Rows from block 34 of the encoder, named by matrix and row number. Rows with one number belong to one channel. Each number is 128 + 24 x the weight over its row's rms, rounded and kept within 0 to 255. All counts start at 0. After the name is the row's rms in percent of the matrix's.
# conv1: bottleneck pointwise conv (encoder.blocks.36.conv1.weight, 160x872x1x1), inputs 146-218
# conv2: growth 3x3 conv (encoder.blocks.36.conv2.weight, 40x160x3x3, transposed), outputs 16-23, a 3x3 kernel for each
conv1.42 095 [107 121  83 131 119 144 123 150 166 104 140 178 133 101 116  87  86 138 114  99  86 128 100 138 145 137 123 152 130 160 133 135 117 135 122 132 139  97 179 108 119 149 114 121 172 132 112 163 121 118 126 121 102 141 112 132 170 105 150  79 182 123 117 122 132 143  92 171 148 120  98 119 120]
conv2.42 103 [125 143 166 137  97 128 133 138 137 129  84 121  94 105 121 109 168 102 118 138 123 132  90  91 134 118 118 104 149 117 115 140 111 129 144 141 127 123 122 124 125 136 100 122 121 181 170 126 160 130 134  99 152 160  96 142 129  94 212 119 143  94 141 164 144 151 131 118  92 147 117 152]
conv1.43 100 [ 85 132 124 166 128  82 147 105 136 133 107 114 159 142  99 142 146 221 119 110 142 140 122 182  96 145  74 115 117 141 122 127 175 129 131 133 150 112 151 123 130 105 112 111 140 126 159  85 127 115 116 145 157  75 154 105 106 137 168 149 132 118 115 115  94 140 147  76 143 118 121 112 142]
conv2.43 109 [105 109 152 109 166 140 132 114 134 143 136 129 125 134 148 160 156 119 134 141 153  67 186 110 112 135  96 126  95 146 117 161 106 122  98 127 151 100 133 131 126 118 134  91 121 111  70 162 124 153 165 153 114 100 131 131  92  83 139 113 111 106 136 109  88 137 136 144 194 147 103 158]
conv1.44 103 [130 127 132 131  91 106 101 135 119 160 144 118 152 163 156 124 128  99 188 142 115 136 102 174 158 119 118 127 137 132 101 158 138 123 122 129 108 120 172 148 145 145 126 127 127 102 151 148 135  36 133 141 150 143 100 139 156 125 116 136 111 128 126 141 120 136 127  89 110 150 116 128 134]
conv2.44 105 [116  97 108 164 126 123 122 137 132 151  98 145 137 137 139 110 143  72 112 134 152  60  87 128 137 119 151 141 155 113 131 163 117 128 132 116 117 139 155 137 145 126 141 120  94  65 111 129 117 155 132  84 104 137 129  69 168 171 144 158 137 148 120 166 105 102  72  88 136 107 103 151]
conv1.45 101 [117 163 142 155 132 100 131 105 111  95 134 160 148 145  91 133 161 127 137 101 115 143 136 140 113 149  91 148 138 158 131 124 168 142 130 146 106 125 137 157 133 158 126 148 149 141  96  87 100 140 139 155  91 155 132 120 146 108 133 105 128  91 100 129 136 159 105  86 120 119 146 120 136]
conv2.45 098 [128 102  90 158 128 130 137 112 147 151 155 145 117 172  66 144 140 155 103 176  89  91 124  99 123 139  98 104 157  70 138 160 135 115 124 156  99 135 141  93 170 115  86 141 130 112 160 142 115 156 169  53 133 123 130 127 132 140  92  94 123 152 142 124  69 118 109 124 130 112 117 142]
conv1.46 096 [135 111 158 162 140 142 132 122  81 148 127 116  91 150  96 112 164 143 120 129 114 118 147 131  89  69 135 136  99 169 182 129 125 115 134 105 118 145 125 109 122 167 105 114 147 171  97 160  86 139 133 131 100 132 148 133 119 141 129 137 112 112 117 127 149 105 174 131  90 109 145 119 172]
conv2.46 094 [116  95 106 143 155 143 102 157  94 144 129 102 139  95 101 143 142 126  85 155 119 152 110 135 130 127 127 142 112 134 149 107 169 104 109 124  98 117 140 142 123 110 152 144 136 100 100 125 135 129 179 129 138  98 112 116 119 145 165 103 138  99 129 121  96 156 111 150 157 157 109 117]
conv1.47 098 [138 136 112 133 129 125 160 102 201 156 109 218 143 112 140 157  97 147 126 165 104 127 113  72 115 136 180 140 135 141 159 113 101 134 153  96  91 156 170 128 118 144 139 134  97 142 105 146 115 143 129 114 131  84 123 122 151 129 123 132  93 145 161 105 155 177 150 154 140 123 104 119 162]
conv2.47 100 [118 154 135 116 132 103  99 145 123  87  92  95 131 108  86 101  73 144 127 126 131 153 130 185 150 139  97 104 114 138 150  92 121 122 178 122 134 123 111 124 125 141 128 132 101 114 143 124 101 113 139 112 115  83  96 113 152  84 136 153 140  39  85  97 125 121 130 121 171 100 158  96]
conv1.48 100 [135 122 115 140 114 157 155 142  98 129 108 140  92 163 114 123  96 109 101 135 128 154 140  92  92 126 120 116 131 153 137  79 137 118 163 121 112 118 145  81 142 156 178 115 131 101 185 162 110 129 149 159 134 130 124 117 107 111 110 159 131 180 170 151 148 135 103 112 115 186 153 126 147]
conv2.48 098 [142 125 123 137 128 127 116 131 117 149 115  88 102 149 150 139 120 118 144 112 155 108 147 121 101 104 146 134 139 127 121 150 132  65 128 126 134 157 144 106 155 158 141 111 149 146 117  83 122 149 119 110 184 124 125 186 146 106 110 154 122 132 118 125 107 131 160 112 120 121 143 144]
conv1.49 103 [156 110 133 174 130 106 166 154 118 143 115  96 115 122 132 146 118 119 161 146  92 138 179 109 153 115 111 133 139 162 130 153 127 171 145 173 135 132 140  98 135 130 105 113 129 108 130 106 121  98 124 158 123 187 125 108 107 133 137 135 167 111 144 155 138 163 122 101 124 154 129 114 157]
conv2.49 108 [104  98 129 123 148 117 133  91  99 120  92 131 115 148 136 142 113 127 114 151 184 133 140 137 114  92 114 117 135 126 183 150 160 108  79  77  98 171 130  99 143 133 122 138 121 165 149  92 143 191 165 125  85 138 115 168 125 112 119 156  61  84 113 131  97 106 104 144 161 130 121 150]
conv1.50 107 [ 99 137 112 164 102 133  83 131 132 123 112 107  86 159 122 149 133 144  97 133  95 140 101 113 142 122 132 147  94  95 102 119 140 129 111 139 132  97 120 125 162 117 136 134 150 104 123 135  96 132 107 125 119 122 146 140 133 133 126 161 111 117 151 122 113 148 160 111 162 104 128 124 120]
conv2.50 101 [184 129 107 109  79  54 127 160 138 103 100 115 125 107 160  60 129 124 102 108 126 166 105 111 124  88 128 143 179 134 119 106 124 136 124 134 146  99 136 150  98 107 130 173 160 127 136 126  78 140 120 155  94 148 150 135 130  93 134  97 146 133 125 130 150 140 136 126  89 121 135 163]
conv1.51 104 [147  88 162 116 162 116 130 132  83 148 100  81  96 154 145 122  83 134 115 158 111 118 162 142 123 112 147 145 143 125 137 157 135 143 155 133 131  87 128 152 165 107 136 129  91 122 129 136 111 127 158 121 133 107 103 120 111 140 113 104 138 139  59 128 135 113 111 149 121 113 145  95 111]
conv2.51 096 [118 118 126 178 119  96 146 124 112  88 156 149 118 115 139 105  91  82 131 127 142 115 150 128 114 162 134 117 100 162 115 111  95 118 172 135 126  92 140 164 137 126  84 138 100  98 152 116 165 132 109 140 106 150 129 110 126 174 137 128  87 128 134  91 125 153 166 118 144 127 102 143]
conv1.52 096 [122 116 149 151 156 127 175 154 111  64 147 130 154 118 145 155 165 157 162 106  91 179 103  98 159 137 111 165 143 150 154 106 120  89 127  76 134 155 120 102 124 130 199 118 142 114 135 124 148 109 105 132 125 175 135 156 122 129 122 141 137 100 141 123 102 121 101 128 110 159 132  97 127]
conv2.52 094 [139 110 130 120 141 107 134 118 152  80 121 134 100  77 111 159 131 137 126 111 111 127 108 167 199 164 145 137  79 127  93 147 115 136 147 102 155 148 138 120 108 136 127 141 159 105 146  89 156 159 105  95 142 121  85 108 135 120 129 118 146 173 129 146 115 156 132  86 127 144 115 110]
conv1.53 104 [121 145 137 169 146 134 143 148 103 141 142 117 150 135 112 146 150 103 115 122 136 133 145 158 144 169 116 119 126 123 151 113 113  72 160 121 121 141  98 136 127 122 113 143 118 133 130  94 128 133 130 142 128 118 101  97 135 166 111 147 104 115 129 173 131 118 123 141 122 140 126 107 107]
conv2.53 099 [144 136 117 116 136  73 161  87 128 152 113 129 113 130 122 164 134 158 137 107 114 112  48 102 111 138 135 134 123 129 146 117 148 114 162 125 111 156 152  97 118 121 116 163 121 117 128 107 101 133 173 125 102 122 130 164 156 148 152 113 115 149 138  93 142 153  95 102 109 149 133 132]
conv1.54 094 [104 103 154 137 169 109 103 156 133 123 100 177 142 117 118 152 140 140 148 136 111 129 116 121 146 102 123 176 121 117 155 135 145 122 109 142 142  96 136 134 168 158 151 110 117 162 150 139 132 194  78  99 106 119 112 168 102 140 141 119 135 136  84 118 130 100 118  84 141 125 135 135 164]
conv2.54 102 [111  96 115  93 145 137 104 112 129 106 123  90 143 129 138 138 114 107 138 119 135 139 144 135 145 135 177 132 144 103 137 120 132 134 133 112 112 124 123 110 128 101 126 136 102 140 149  93 157 152 103 106 109  91 105 181 155 139 163 144 121  85  77 109 122 103 125 110 148 134 153 119]
conv1.55 101 [ 82 141 159 110 155  86 153 116  97 115 133 135 101 153 121 143 113 165 131  99 145 140 102 130 163 129  93 105 143  98 118 113 180 130 116 134 111 140 144 116 115 145 121 124 141 133 141 152 120  93 154 156 110  91 127 148  95 140 145 118 122 125 122 121  79 126 127 172 117 151 174 134 149]
conv2.55 109 [117 154 148 130 118 151 122 130 155 121 150 201 131 118 176 152 139 157 138 122  91  78 203 136 120  92 127 136 143 116 131 132 136 111 133 124 153 150 126 127  77 137 167 114 146 131 152 126 121 119 124 135 142 126  78 145 144 171 117 125 139 167 149 139 133 130 110 145 136 145 119 134]
conv1.56 101 [145 123 110 150 109 142 152 136 123 110 148 111 102 158 133 143 142 152 147 151 131 152 147 168 117 119 121 112 119 143 151 155 153 114  90 122 146 154 140  99 143  94 126 146 110 137 147 137 146 121 146 129 115 135 130 148 116  92  99 137 125 111 120 137 133 153 110 127 159 134 143 108 135]
conv2.56 096 [ 91 156 139 141 148 173 124 143  99 145  92 108  98 129 133  62  90 117 119 118 101 140 185  93 100 125 134 159 150 106 140  69 153 128 163 150  70 119 146 145 138 142 167 135 142 102 124 121  96 109 138 104 126 161 108 124 177 144 107 150 115 145 127 136 118 135  91 172 135 166 113 123]
conv1.57 099 [137 101 127 115 170 155 139 135 156 149 106 114 111 116 169 124 133 146 127 109 115 112 150 143  77 137 142 118 117  93 107 112 168 117 138 109 135  97 129 130 145 128  80 118 170 191 122 140  91  83  96 100 159  71 144 120 125 127  90 129  93 110 140 104 134 100 131 124 135 116 118 149 139]
conv2.57 094 [140 115 128 110  97 124 138 154 129 126 133 141 148 154 157 156 110 149  98 131 112 150 142 142 107 151 124 139 102 164 165 134 125 117 133 137 166 137 106 170  78  92 129 173 121 124  72 142 171 132 122 128  97 108 157  68 108 160  86 134 101 102 107  89  73 103 126 106 143 140 147 135]
conv1.58 093 [116 113 121 122 165 126 143 126 102 132 136 108 156 151 172 135  92  92 164 120 151 143 103 116 148  96 158 123 122 121 145  85 127  99 103 143 143 139 136 120 140  96 103 112  79 118 131 106 136 153 101  92 121 134  87 131 137 118 173 119 149 131 125 122 124 137 137 178 109 153  94 126 143]
conv2.58 090 [128 139 141  66 169 117 129 128 151 133 136 138  70 156 149 121 159 162  98 133 121  76 108 165 130 116 115 116 115  79 126 106 126 119  52 157 184 128 124  77 125 101 109 132 145 135 110 110 110 186 117 139  96 128 120 105 137 133 120 120 145 125 146 135 123 142 114 165 140 128 136 124]
conv1.59 103 [140 154 109 142 124 120 136 174 104  99 116 132 150 107 102 138 119 104 109 128  93 161 101 133  74 118 153 166 160 144 102 157 154 153 174 104 154 130 170 119 130 136 138 148 112 126 154 138 129 134 103 112 142 110 128 169 117 148 118  88 118 103 125 169 153 117 133 125 104 114 139 107  89]
conv2.59 098 [146 110 123 116 135 164 139 121 134 125  79 113 144 158 148 104 103 124 132 110 112 100 118 182 137 108 163 112 127 115 149 116 176 175 126  99  95 105 167  96 149 132 114  88 133 133 106 163 131 142 163 148 157 136 134 170 105 118 139 142 108 146 127 157 112 118 128  84 111 113 139 130]
conv1.60 096 [153 137 106 127 140 173 133 137 132 151 117 114 121 132 144 109 132 148 114 162 164 143 138 125 112 140 129 151 116 114 134 127 128 122 113 175 160 136 119 123 182  99 109 142 121 142 130 103 107  82 167 134 166 136  93 128 138 109 144 193 162 165 150  98 154 117 105  92 124 133 125 110 123]
conv2.60 096 [158 132 142 155 168 139 101 101 137 131 126 133 154 116 113  81 161 119 100 124 166  90 138  97  98 120 127 131 144 134 134 159 101 118 145 195 127 125 179 181 167 149 122 130 104 182 122  92 119 153 143 166 125 126 100 126 120 129 140 128 112 167 138 116 117 134 141 137 109 104 124 133]
conv1.61 100 [154 173 134 105 142 101 146 125 124 137 141 120 116 134 123 139 126 146 117 132 108  86 119 137 106 200 109 139 114 134 112 146 126 127 134 113 110  96 130 123 208 127 147 148  98 124 121 143 108 143 166 136 108 124 135 137 127 143  92 177 131 100 148 173 126 147 123 178 118 146  70 135 166]
conv2.61 094 [ 91 147 104  99 109 109 119 139 181 134 126 114 130 122 138 163 125 106 134 133 124 129  97 111 107 119 117  99  96 159 128  76 106 159 121  96 146 102 129  96 125 102  94 124 127 131 136 120 129 135 127 146 109 138  88 152 148 128  79 110 103 140 104 108  73 110 113 126 111 125 133 112]
conv1.62 097 [137 123 119 133 166 125 177 124 141 122 114 136 148 140 148 126  96 147 141 125 124 144 117 142 148 136 147 110 175 112  97 152 111 115 149  62 128 114 152 171 110 106 147 110 117 134 133 157 127  95 141 157 123 123 117 107 147  94 136 104 132  79 118 121 120 146 152 123 115 115  88 133 118]
conv2.62 099 [129  86 122 105 171 127 133 145 120  98 133 143 136 121 180 136 163  98 126 107 103 121 182 116 108 156 133 124 156 141  65 147 141 106 140 160  95 102 133 159 122 107 141 130 140 154 140 109 118 150 175 124 145 124  94 146 126 166 156 152 145 143 108 142 121 137 103 168 128 138  97 142]
conv1.63 098 [ 71 119 137  90 138 158  95 113 144 158 120 188 174 148 120 140  94 103 131 142 134 156 146 145 123 173 121 157 148  85 109 134 161 152 150 110 115 105 147 158 115 155 117 141 142 139 147 134 115 124 135 137  78 126  78  77 125 112 118 120 103  99 149 137 119  93 112 129 133 161 151  87 136]
conv2.63 091 [122 150 128 136 146 121 132 151 106 144 151 158 146 130 154 109 172 145 103 132 122 138 122 173 149 151 126 157 138 105 167 142 128  97  79 161 158 125  85 131 121 148 205 135 129 135 120 130 154  68  98 108 104 141  91 117 132 120 184 135  81 129 124 182 134 100 153 139 111 141 107 106]
conv1.64 093 [111 127 151 141 109 140  71 109 113 107 114 162 121  96  74 158 139 138 132 140 173 108 116 121 112 160  95 119  89 130 128 131  91 137 147 154 111 163 134 102 125 119 169 138 155  99 126 113 139  98 110 163 116 121 131 150 155 145 100  87 138 140  86 141 135  94 176 113 137 143 138 149 146]
conv2.64 082 [159 133 108 141 114 137 155 141 121  91 159 154 127 128 187 126 144  74 108 105 121 124 101  91  95 109 117 151 133 123 115 100 171 100  85 150 157 157 139 153 140  88 156 109 102 134 156 116 124  96 127 128 111 163 117 151 124 142 108  82  89 149 183 134 145 112 130 124 124  99 114  86]
conv1.65 105 [130 122 146 129 154 135 104 137 116 117 101 146  92 123 114  88 127 128 116 143 138 132 116 109 152 142 152 112 145 114 116 166  86 120 120  90  98 143 125 135 111 156 117 158 102 103 160  98 132 157 152 110 152 125 142 128  52 116  91 115 137 157 159 129 119 115 135 147 163 118 149 144  84]
conv2.65 098 [108 125 125 142 128 124 101 163 155 122 125 135  95 139 134 152 131 170 174 110 120 127  96 184 134 140  87 143 101 128 111 154 129 148 116 116 137  90 123 134 131 131 157 112  94 157 111 112 117 146 124 120 120 150 140 107  61 105 174 120 112 105 114 146  65 151 118 153 108 110 116 114]
conv1.66 100 [161 165 134 142  77 131 150  85 132 161 170 104 115 114 147 150 113 156  90 104 110 135 112 147 128 137 124 126 117 147 128 138 144 137 100 148 101 127 106 151 135 160 112 134 140 118  73  87 133  93 141 119 153 142 125 107 135 161 148 115 152 124 122 157 118 106 154 110 150 111 137 159 113]
conv2.66 095 [118 100 110 149 125 137 113 128  96 149 161 116 100 119  98 116 142 103 157 145 113 112 147 117 113 126  94 139 132 109 158 110 106 119 145 127 155 142 128  78 136 107 161  97 110 123 100 111 145 108 131  94 151 111 118 154 177 140 113 116 119 111 104 151  99 115 154 146 148 132  89  77]
conv1.67 102 [115 123 112 108 148 145  95 114 147 114 175 117 118 166 113 138 149  82 109 119 133 116 120 145 118 131 135 136 148 100 111 163  96 122 124 144 168 152 121 139 147 136 135 145 110 114 107 143 164 127 119 153 123 117 117 110 132 108 208  99 115 142 118 157 123 158 142 196 145 154 107 128 134]
conv2.67 099 [126 134 135  56 129 163 140 133 140 115 133 142 131 108 191 121 121 125 135 132 199 175 101 127 125 127 138 107 127 129 106 160 113 126 108 136 129  91 128 132 136 131 151 150 151 143 190 135 116 130 111 126 148 147 161 143 162 136 104 123 139 137 180 118 151 167 119 125  97 114  93 127]
conv1.68 097 [129 117 125 144 138 132 154 177 185 120  88 152 130 149 122 145  87 132 139 128 135 138 127 116  89 144 144 101 138 157 112 125 136 170 159 135 129 151 120 118 153 117 134  95 100 118 127 145 121 117 111 147 128 123 145 125 133 107 131 127 119 143 130 129 138 120 168 121 112 137 134 104 134]
conv2.68 104 [112  90 116 112 179 129  99 116 147 163 122 113 131 144 116 111 120 156 140 148 127 121 111  99 112 115 116 148 127 109  99 111 115 103 139 127 103 129 151 161 142 129 162 133 122 121  91 137 130 155 114 131 143 129 110 149 139 147  68 119 172 137 130 119 139 155 160  76 144 104  85  98]
conv1.69 099 [133 153 116 170 117 127 136 137 126 128 104 134 129 128 111 155 149 166 126  54 169 114 158 138  71 151 124 157 139 126  89 135  94 143  83 107 154 120 132 108 110 116 115 134 137 146 175 153 149 169 133 120 148 105  93 127 117 142 146 182 110 146 107 118 107 145 110 145 134 139 151 140 113]
conv2.69 095 [127 127 115 137 182 103 130 125 142 140 145  74  91 161  86 119 140 101 129 132 101 131 120 146 121 142 136 140 105 148 101 115 143  90 135 148 136 108 124 130 142 121 158 104 140 160 136 149 113 101 140 138 124 131  77 141 116 164 162 102 105 150  95 108 139 128 197 160 134 144 130 126]
conv1.70 100 [115 140 132 118 155 133 131 107 134 145 144 128 119 140  93 102  93  97 140 122 131 152 113 118 149 140 131 162  91 136  99 157 130 105 131 127 136 100 130 106 119 176 135 147 136 117 128 148 140 112 104 119 141 156 137 110 130  97 128 106 116 107 122 106 104  99 120 141 119 146 113 183 133]
conv2.70 098 [140 109 147 105 150 129 122 145  93 153 142 156 166 147 141 163 125 134 131 105 163 110  95 139 101 160 132 126 162 117 130 108 177 162 123 138 127 104 172 109 147  87 118  73 151 122 129 102  85 199 114 141 160 108 101 163 195 144  89 108 163 133 110 118 101 137 105 150 130 127 111 122]
conv1.71 101 [191  71 127 132 145 130  99 136 168 104 118 142 111 118 137 120 129 128 116 118 105 114  87  83  91 121 122 127 146 141 117 126 162  95  99 116 214 103 131 125 110 125 130 132 118 109 129 111 141 113 106 125 128 101 112 136  90 144 127 189 169  95 141 151 139 142 127 156 106 135 142 120 195]
conv2.71 099 [137 121  92 138 143 132 129  90 167 148 126  95 158  68 155 129 127 116 119 124 148 123 154 134 159 160 114  90 112  99 148 157 110 120 149 111 138 102 159 139 131 112 155 128 187  79  86 151 145 166 122 134  85 137 125 116 162 111 101 164 147 139 135 134 143 124 126  56 131 135 179 114]
conv1.72 098 [110  96 144  65 107 108 131 167 101 117 133 116 175 108 110 117 120  82 101 125 107 127 164  96 140 158 135 120 101 142 105 107 106 118 124 103 162 148 102 149 170 120 147 127 129 130  99 111 117 161 119 134 139 125 110  88 173 122 170 120 108 122 109 116 142 127 151 119 111 132 146 131 157]
conv2.72 102 [114 190 108 127 119 133 158 110 141 171 138 146 118 107 130 148 171  96 178 117 127  99  50 129 113 145 146 102 120 163 140 176 168 124  71 151 136 159 158 173  86 129  95 127 162 130 170 116 129 145  85 143 105 143 140 128  74 134 107 188 151 140  83  95 185 145 121 127 129  68 128 132]
conv1.73 098 [115 162 141  89  88  90 108 139 110  55 100 132 106 137 132 107 121 101 127 135 185 115 126 104 135 136 150 132 136 142  92 115 123 126 123 142 111 114 154 130 143 127 118 100 112 112 108 134 147 144 103 118 125 127 151 114 120 132 173 135 129 152 114 147 130 128 116 118 127 137 126 139 140]
conv2.73 094 [108 164  95 131 151 126 119 131  93 169 123 150 134  75  93 156 112 139 103 178 121  85  95 174 123 144 112 144 131 123 129 159  99 155  94  95 140 121 119 131 147 145 100 117 105 176 161 128 136 164  88 129 113  98 102 104 143 159 134 128 108 119 114 156 126 119 119 166  96 153 136 131]
conv1.74 087 [118 124  75 127 155 100  96 125 142 126 129 162 160 105 138  96 131 105 106 137  86  97 116  79 117 131 107 112 125  94  79 102 159 172 100 131 101 108 122  80  93 110  84  77 124 153 162 142 124  77 155  98 124 102 110 116 135 154 132 149 181 131 138 142 117  94 132 111 119 102 154 126 141]
conv2.74 086 [ 91 156 129 158  98 132 151 142 138 145 122 155  89 184 113 158 127 161 150 127 113 187  89 121 132 146 133 154 109 143 188 111 160 160 133 128 114 171  88 170  93 105 118 135 121 167 159 105 138 135 134 137 134 137 145 144 165 118  83 132 140 132 154 160 133 107 112 140 138 130 137 145]
conv1.75 097 [ 97 132 112 141 103 101 131 149 166 146 103 137 109 110 126 159 108 168 117 140  95 115 126 166 149 152 170 112  92 149  86 123 119 115 124 108 114 113 168 124 124 124 124 142 115 136 138 101 151 145 128 137 142 106 124 122  81 168 135 128 142 105 133 104 107 123 147 101 155 123 129  94 111]
conv2.75 098 [126 134 115  93 126 175  75 160 158 114 137 146 136 144  77 133 113 178 155 112 127  99 159 146 145 118 131  71 127 146 119 160 128 116 105  99 116 134 193 100 110 142  82 159  98 108 142 135 124 125 162 136 123  93 117 124  81 154 131 153 120  53 193 147 100  98 131 155 114 130 130 126]
conv1.76 105 [130 126 133 137 132 131 105 129 122 163 116 118 160 113 137 123 129 116 140 132 107 104 126 157 109 147 120 127 137 138  93 133 177 112 154 157 136 127 139 107  99 155  91 132 102 132  93 103 119 113 138  89 102 127 162 122 143 156 140 119  95 124 123  97 132 170 139 116  99 114 114 142 117]
conv2.76 110 [154 134 139 148 129 126 138 116  98 181 145 140 162 118 169 131 127 114 118 111 105 108 106 144 134  79 163 117 123 138 145  41 154  95 138 147 118 147 137 112 124 100 117 109 147 121  68 150 137 154 130 109 130 134 132 106 128 121  94 206 114 110 102  82 178 111 118 115  73 143 104 119]
conv1.77 097 [118 112 148 188 146 127 146 128 138 124 154 144  93 156 157 118 158 124 136 134 142 115 144 123 128 146 110 151 107 118 101 157 156 170  90 148 131 128  98 100 136 100 147 148 129 115 186 142 135 176  72 134 154 105 128 160 108 109  68 130 161 158 154  83  84 124 131 164  98 131 106 167  95]
conv2.77 108 [157 115 139 112 154 116 140 186 125 129 134  97 128 135 164 128 116 163 107 125 155 188 139 123 136 158 150 125 146 165 121 106 132 132 155 108 160 110 140 160 148 122 152 132 152 104 112 128 100 217 107 158 145 134 126 126 143 133 152 198 109 116 140 144 155 124 105 143 149 124 121 112]
conv1.78 094 [169 129 139 165 135 140 130 162  97 185 135 173 120 136 151 164 103 124 160 168 111 179 144 115 111 124 138 144  56 145 126  84  98 151 184 154 131 146 176 130 136 143 129 102 107 154 119 113 123 101 112 167 120 156 106 102 127 122 141 127 157 157 154 108 140 125 122 136 157 104 170 129 139]
conv2.78 095 [124 146 116 142 165 113 127 123 146 183 107  89 144 207 160 143 147 121 119 119 120 139 136 131 131 117 136 141 120 171 131 151 117 138 107 166 104 126 154 163 102 124 143 128 166 141 157  97 138 113  89 115 158 153 128 152 122 138  92 119 119 167 108 111 120 153 164 128 144 129 123 103]
conv1.79 099 [127 122 132 149 156 159 121 105 104 152 111 143 103 169 127 102 116 160 115 119 131 116  66 128 126 115 154 155 108 154 133 118 111 158 102 100 165 105 137  92 140 124 167 122 175 130 133 166 111 144 152 149 111 108 147 106 120 127 123  74 131  99 152 157 149 104 170 141  96 137 179 116  67]
conv2.79 108 [117 135 109 123 142 136 132 122 175  62  86 114 108 124 107 155 148 114 110 133 139  93 156  94 137 143  94 139 138 122 102 131 140  96 160 161 172 110 112 125 178 177 128 112  65 148 115 159 143 138 112 130 167  83 147 120 139 153 150 129 166 100 151 117 127 141 148 166 133 114 105 136]
conv1.80 092 [120  98 160 122 102 181 163  86 101 114 110  89 117 173 146 136 142 112 143 117 125 152 123 114 137 137  96 129 111 116 138 140 134 124 151 102 107 150  95 137 156  92 132  94 155 139 112  92 131 150 150 126 132 130 130 115 126 119 102 125 107 122 168 140 133 131 116 110 133 124 121 128 121]
conv2.80 094 [102 101 175  97 139 152 132 135 125 134  91 155 107 180 148  96 116 112  77 169 145 102 162  77 127 100 113 129 121 131  95 141 119 124 126 114 101 130 119 102 162 138 161 113  87 140 133 100 148 106  94 115 108 114 133 125  91 124 152 137 152 137 142  96 164 166 112 115 171 129 142 142]
conv1.81 097 [ 75 107 143 134 155 113 129 154 113  98  83  61 110 135 155 123 118 136 137 176 112 110 101 119 124 151 116 133 125 125 120 137 144 137 172 124 112 113 172  86 118 130 156 103 100 166 159  42 157 124 170 122 112 119 138 113 143 138 115 153  85  93 131 115 124 113 127 163 117 115 101 127  98]
conv2.81 097 [127 105 148 136 131  92  87 120 136 156 142 140 127 111 105 169 162 147 129 120  82 140 138 134  71 131 131 107 100 164 158 121 122 110 116 124 141 147 134 132 145 134 132 139 136 118 142 106 132 130 101 134 119 180 182 133  94 178  97 122 113 135  97 151  88 127 115 119 123 163 139 169]
conv1.82 092 [124  95 108 152 143  85 134 135 140 105 106 118 128 132 132 105  90 113 174 116 143 115 131 155 142 108 132  93 127 111 108 141 178 147 170 121 149 134  90 104 114 134 120 114 161 143 129 121 124 108 118 127 138 117 166 150 125  75  99 141 152 144 157  92 140  99 107 114 150 109  94 123 135]
conv2.82 100 [141 107 126 137 119 139 136 116 100 135 121 109 186 131 137 154 133 155  97 128 121 138 128 132 101 180 148 129 140  80 142 152 104 147 129  86  93 136  80 138 155 140  97 157 166 107 120 127 123 165 120  96 130 124 128  89 146 112 158 129 116 146 144 125 110 149 148 120 124 130  97 122]
conv1.83 098 [116 154 149 124 160 116 130 120 131 146  94 131 138 139 115 119 124 161 132 141 118 110 134 136 168 131 119 178 152 102 109 145  79 110 145 142 134 139 139 157 109 152 136 120 126 114 108 153 136 152 188 108 110 120 112  94 120 134 116 177 139 135 150 132 120 158 143 190 129 131 119 113 130]
conv2.83 106 [127 138 137 124 116 126 155 117 130 100 108 109 113 136 158 108 182 114 161 132 186 134 114 148 153 170 108 156  83 150 104 101 140 152 131 138  82 100 127 131 123 124 126 178 133 110 141 138 184 142 141 148 113 145  94 177 121 122 209 138 129 101 124 151 122 143 121 146 139 124 135 130]
conv1.84 104 [127 176 126 120 103 116 119 141  90 137 117 158  94 101 118 122 104 157 136 108 126 133 144  94 149 145 129 102 158 185 147 138 100 152 166 169 142 128 133 156 138 113 112 132 141 142 159 135 108 110 125 107 127 137 140  94 128 106  97 162 142 122 138 102 123 149 151 112 149 141 134 133 114]
conv2.84 094 [147 118 140 152 125 146 167 120 125 142  83  96 177 170 115 113 136  91 145  89 145 152 104  92 121 133 152  83 121 121 163 160 121 147  80 123 121 179 135 128 170 155 145 136 102  69  91 123 153 138  88 136 148 166 143 140 118  97  78 116 133 180 110 125 125  68 136  89 128 135 116 130]
conv1.85 098 [105 111 137 119 123 124  95 120 108 134 135 103 128 126 136 109  92  95 118  87 107 107 119 112 112 128 143 153 130 112 133 132  86 142 162 139 140 115  92 112 109 137 158 130 154 129  98 146  48 125 122 102 144 130 116 135 164 112 139 136 108 119 139  91 119 170 112 123 173 124 117  63 164]
conv2.85 092 [147 103 117 180 113  97 103 128 113 143  98 172 171 116 100 170 147  87 100 123 115 130 125 119 105  99 107 146 115  81 139 197 132 112 108 122 139 103 118 164 121 110 119 135 108 106 147 165 165  75  83 140 149 137 134 135 137 155 116 138 112 128 152 123 119 110 144 123 129 156 122 123]
conv1.86 105 [137 125 209 127 167 134 106 128 104 158 120 120 113  70 100 104 137 125 113 131  90 133 125 132 127 115 160 105 101 140 154 129 124  79 132 145 142 148 114 141 158 177 131 134  86 131  91 108 153 103 146 133 141 116 105 105 122 109 111 147 176 118 116 129  99 181  92 123 124 159 120 156 128]
conv2.86 100 [151 129 123 109 127 142 146 118 126 148 149 129 132 161 141 125 152 106 153 137 146 117 126 150 195 146 133 148 124 144 164 119 143 107 106 129 112 121 136 144 111 172 206 114  89 135 158  96 144  72 158 136 137 121 126 131 106 149 110 113 138 122 150 177  86 119 121 188 175 111 140 109]
conv1.87 103 [129 113 158 128 127 147 128 140 121 155 139 119 130 144 133 120  95  89 140 118 147  89 132 137 180 129 151  88 123 108 122 113 111 121 137 144 131 128 129 141 136 147 136 154 140 119  99 147 132 112 160 169 193 125 122 120 166 119 141 137 107 139 136  95 107 110 126 146 143 156 163 107  94]
conv2.87 103 [158 113  83 135  93 137 131 123 126 128 130 141  57 149 122 118 157 133 131 130 115  77  57  68 169 166 124 132 146 121 102 126 121 132 101 116 151 115 139 125 118 107 130 126 157 147 102 131 103 113 133 129 137 158 179 149 141 115 112  96 139 114 124 164 129  92 137 150 142 132 159 175]
conv1.88 102 [162 118 140 128 101 134 114 166 116 120 128 123 161 140  97 201 135 115 151 108  80 170 155 148 123  91 131 128 193 128 140 124 128 122 116 154 160 130 130 100 164 165 119 151 166 145 114 134 121 120 130 122 151 105  83 145 154 148 121 119 140 102 104  95 105  93 125 155  81 124 106 130 151]
conv2.88 107 [114 108 122 151 125  96 143 115 122 152 155 123 119 116 160  98 186 145 100  95 103 125 141  82 174 139  98 125 136 114 130 134  98  72 161 142 141  85 113 145 153 132 160 162 140  99  93 100 106 102 139  99 195 102 110 134 134 124  77 122 134 130 136 114 139 157 148  70 110 131 121 121]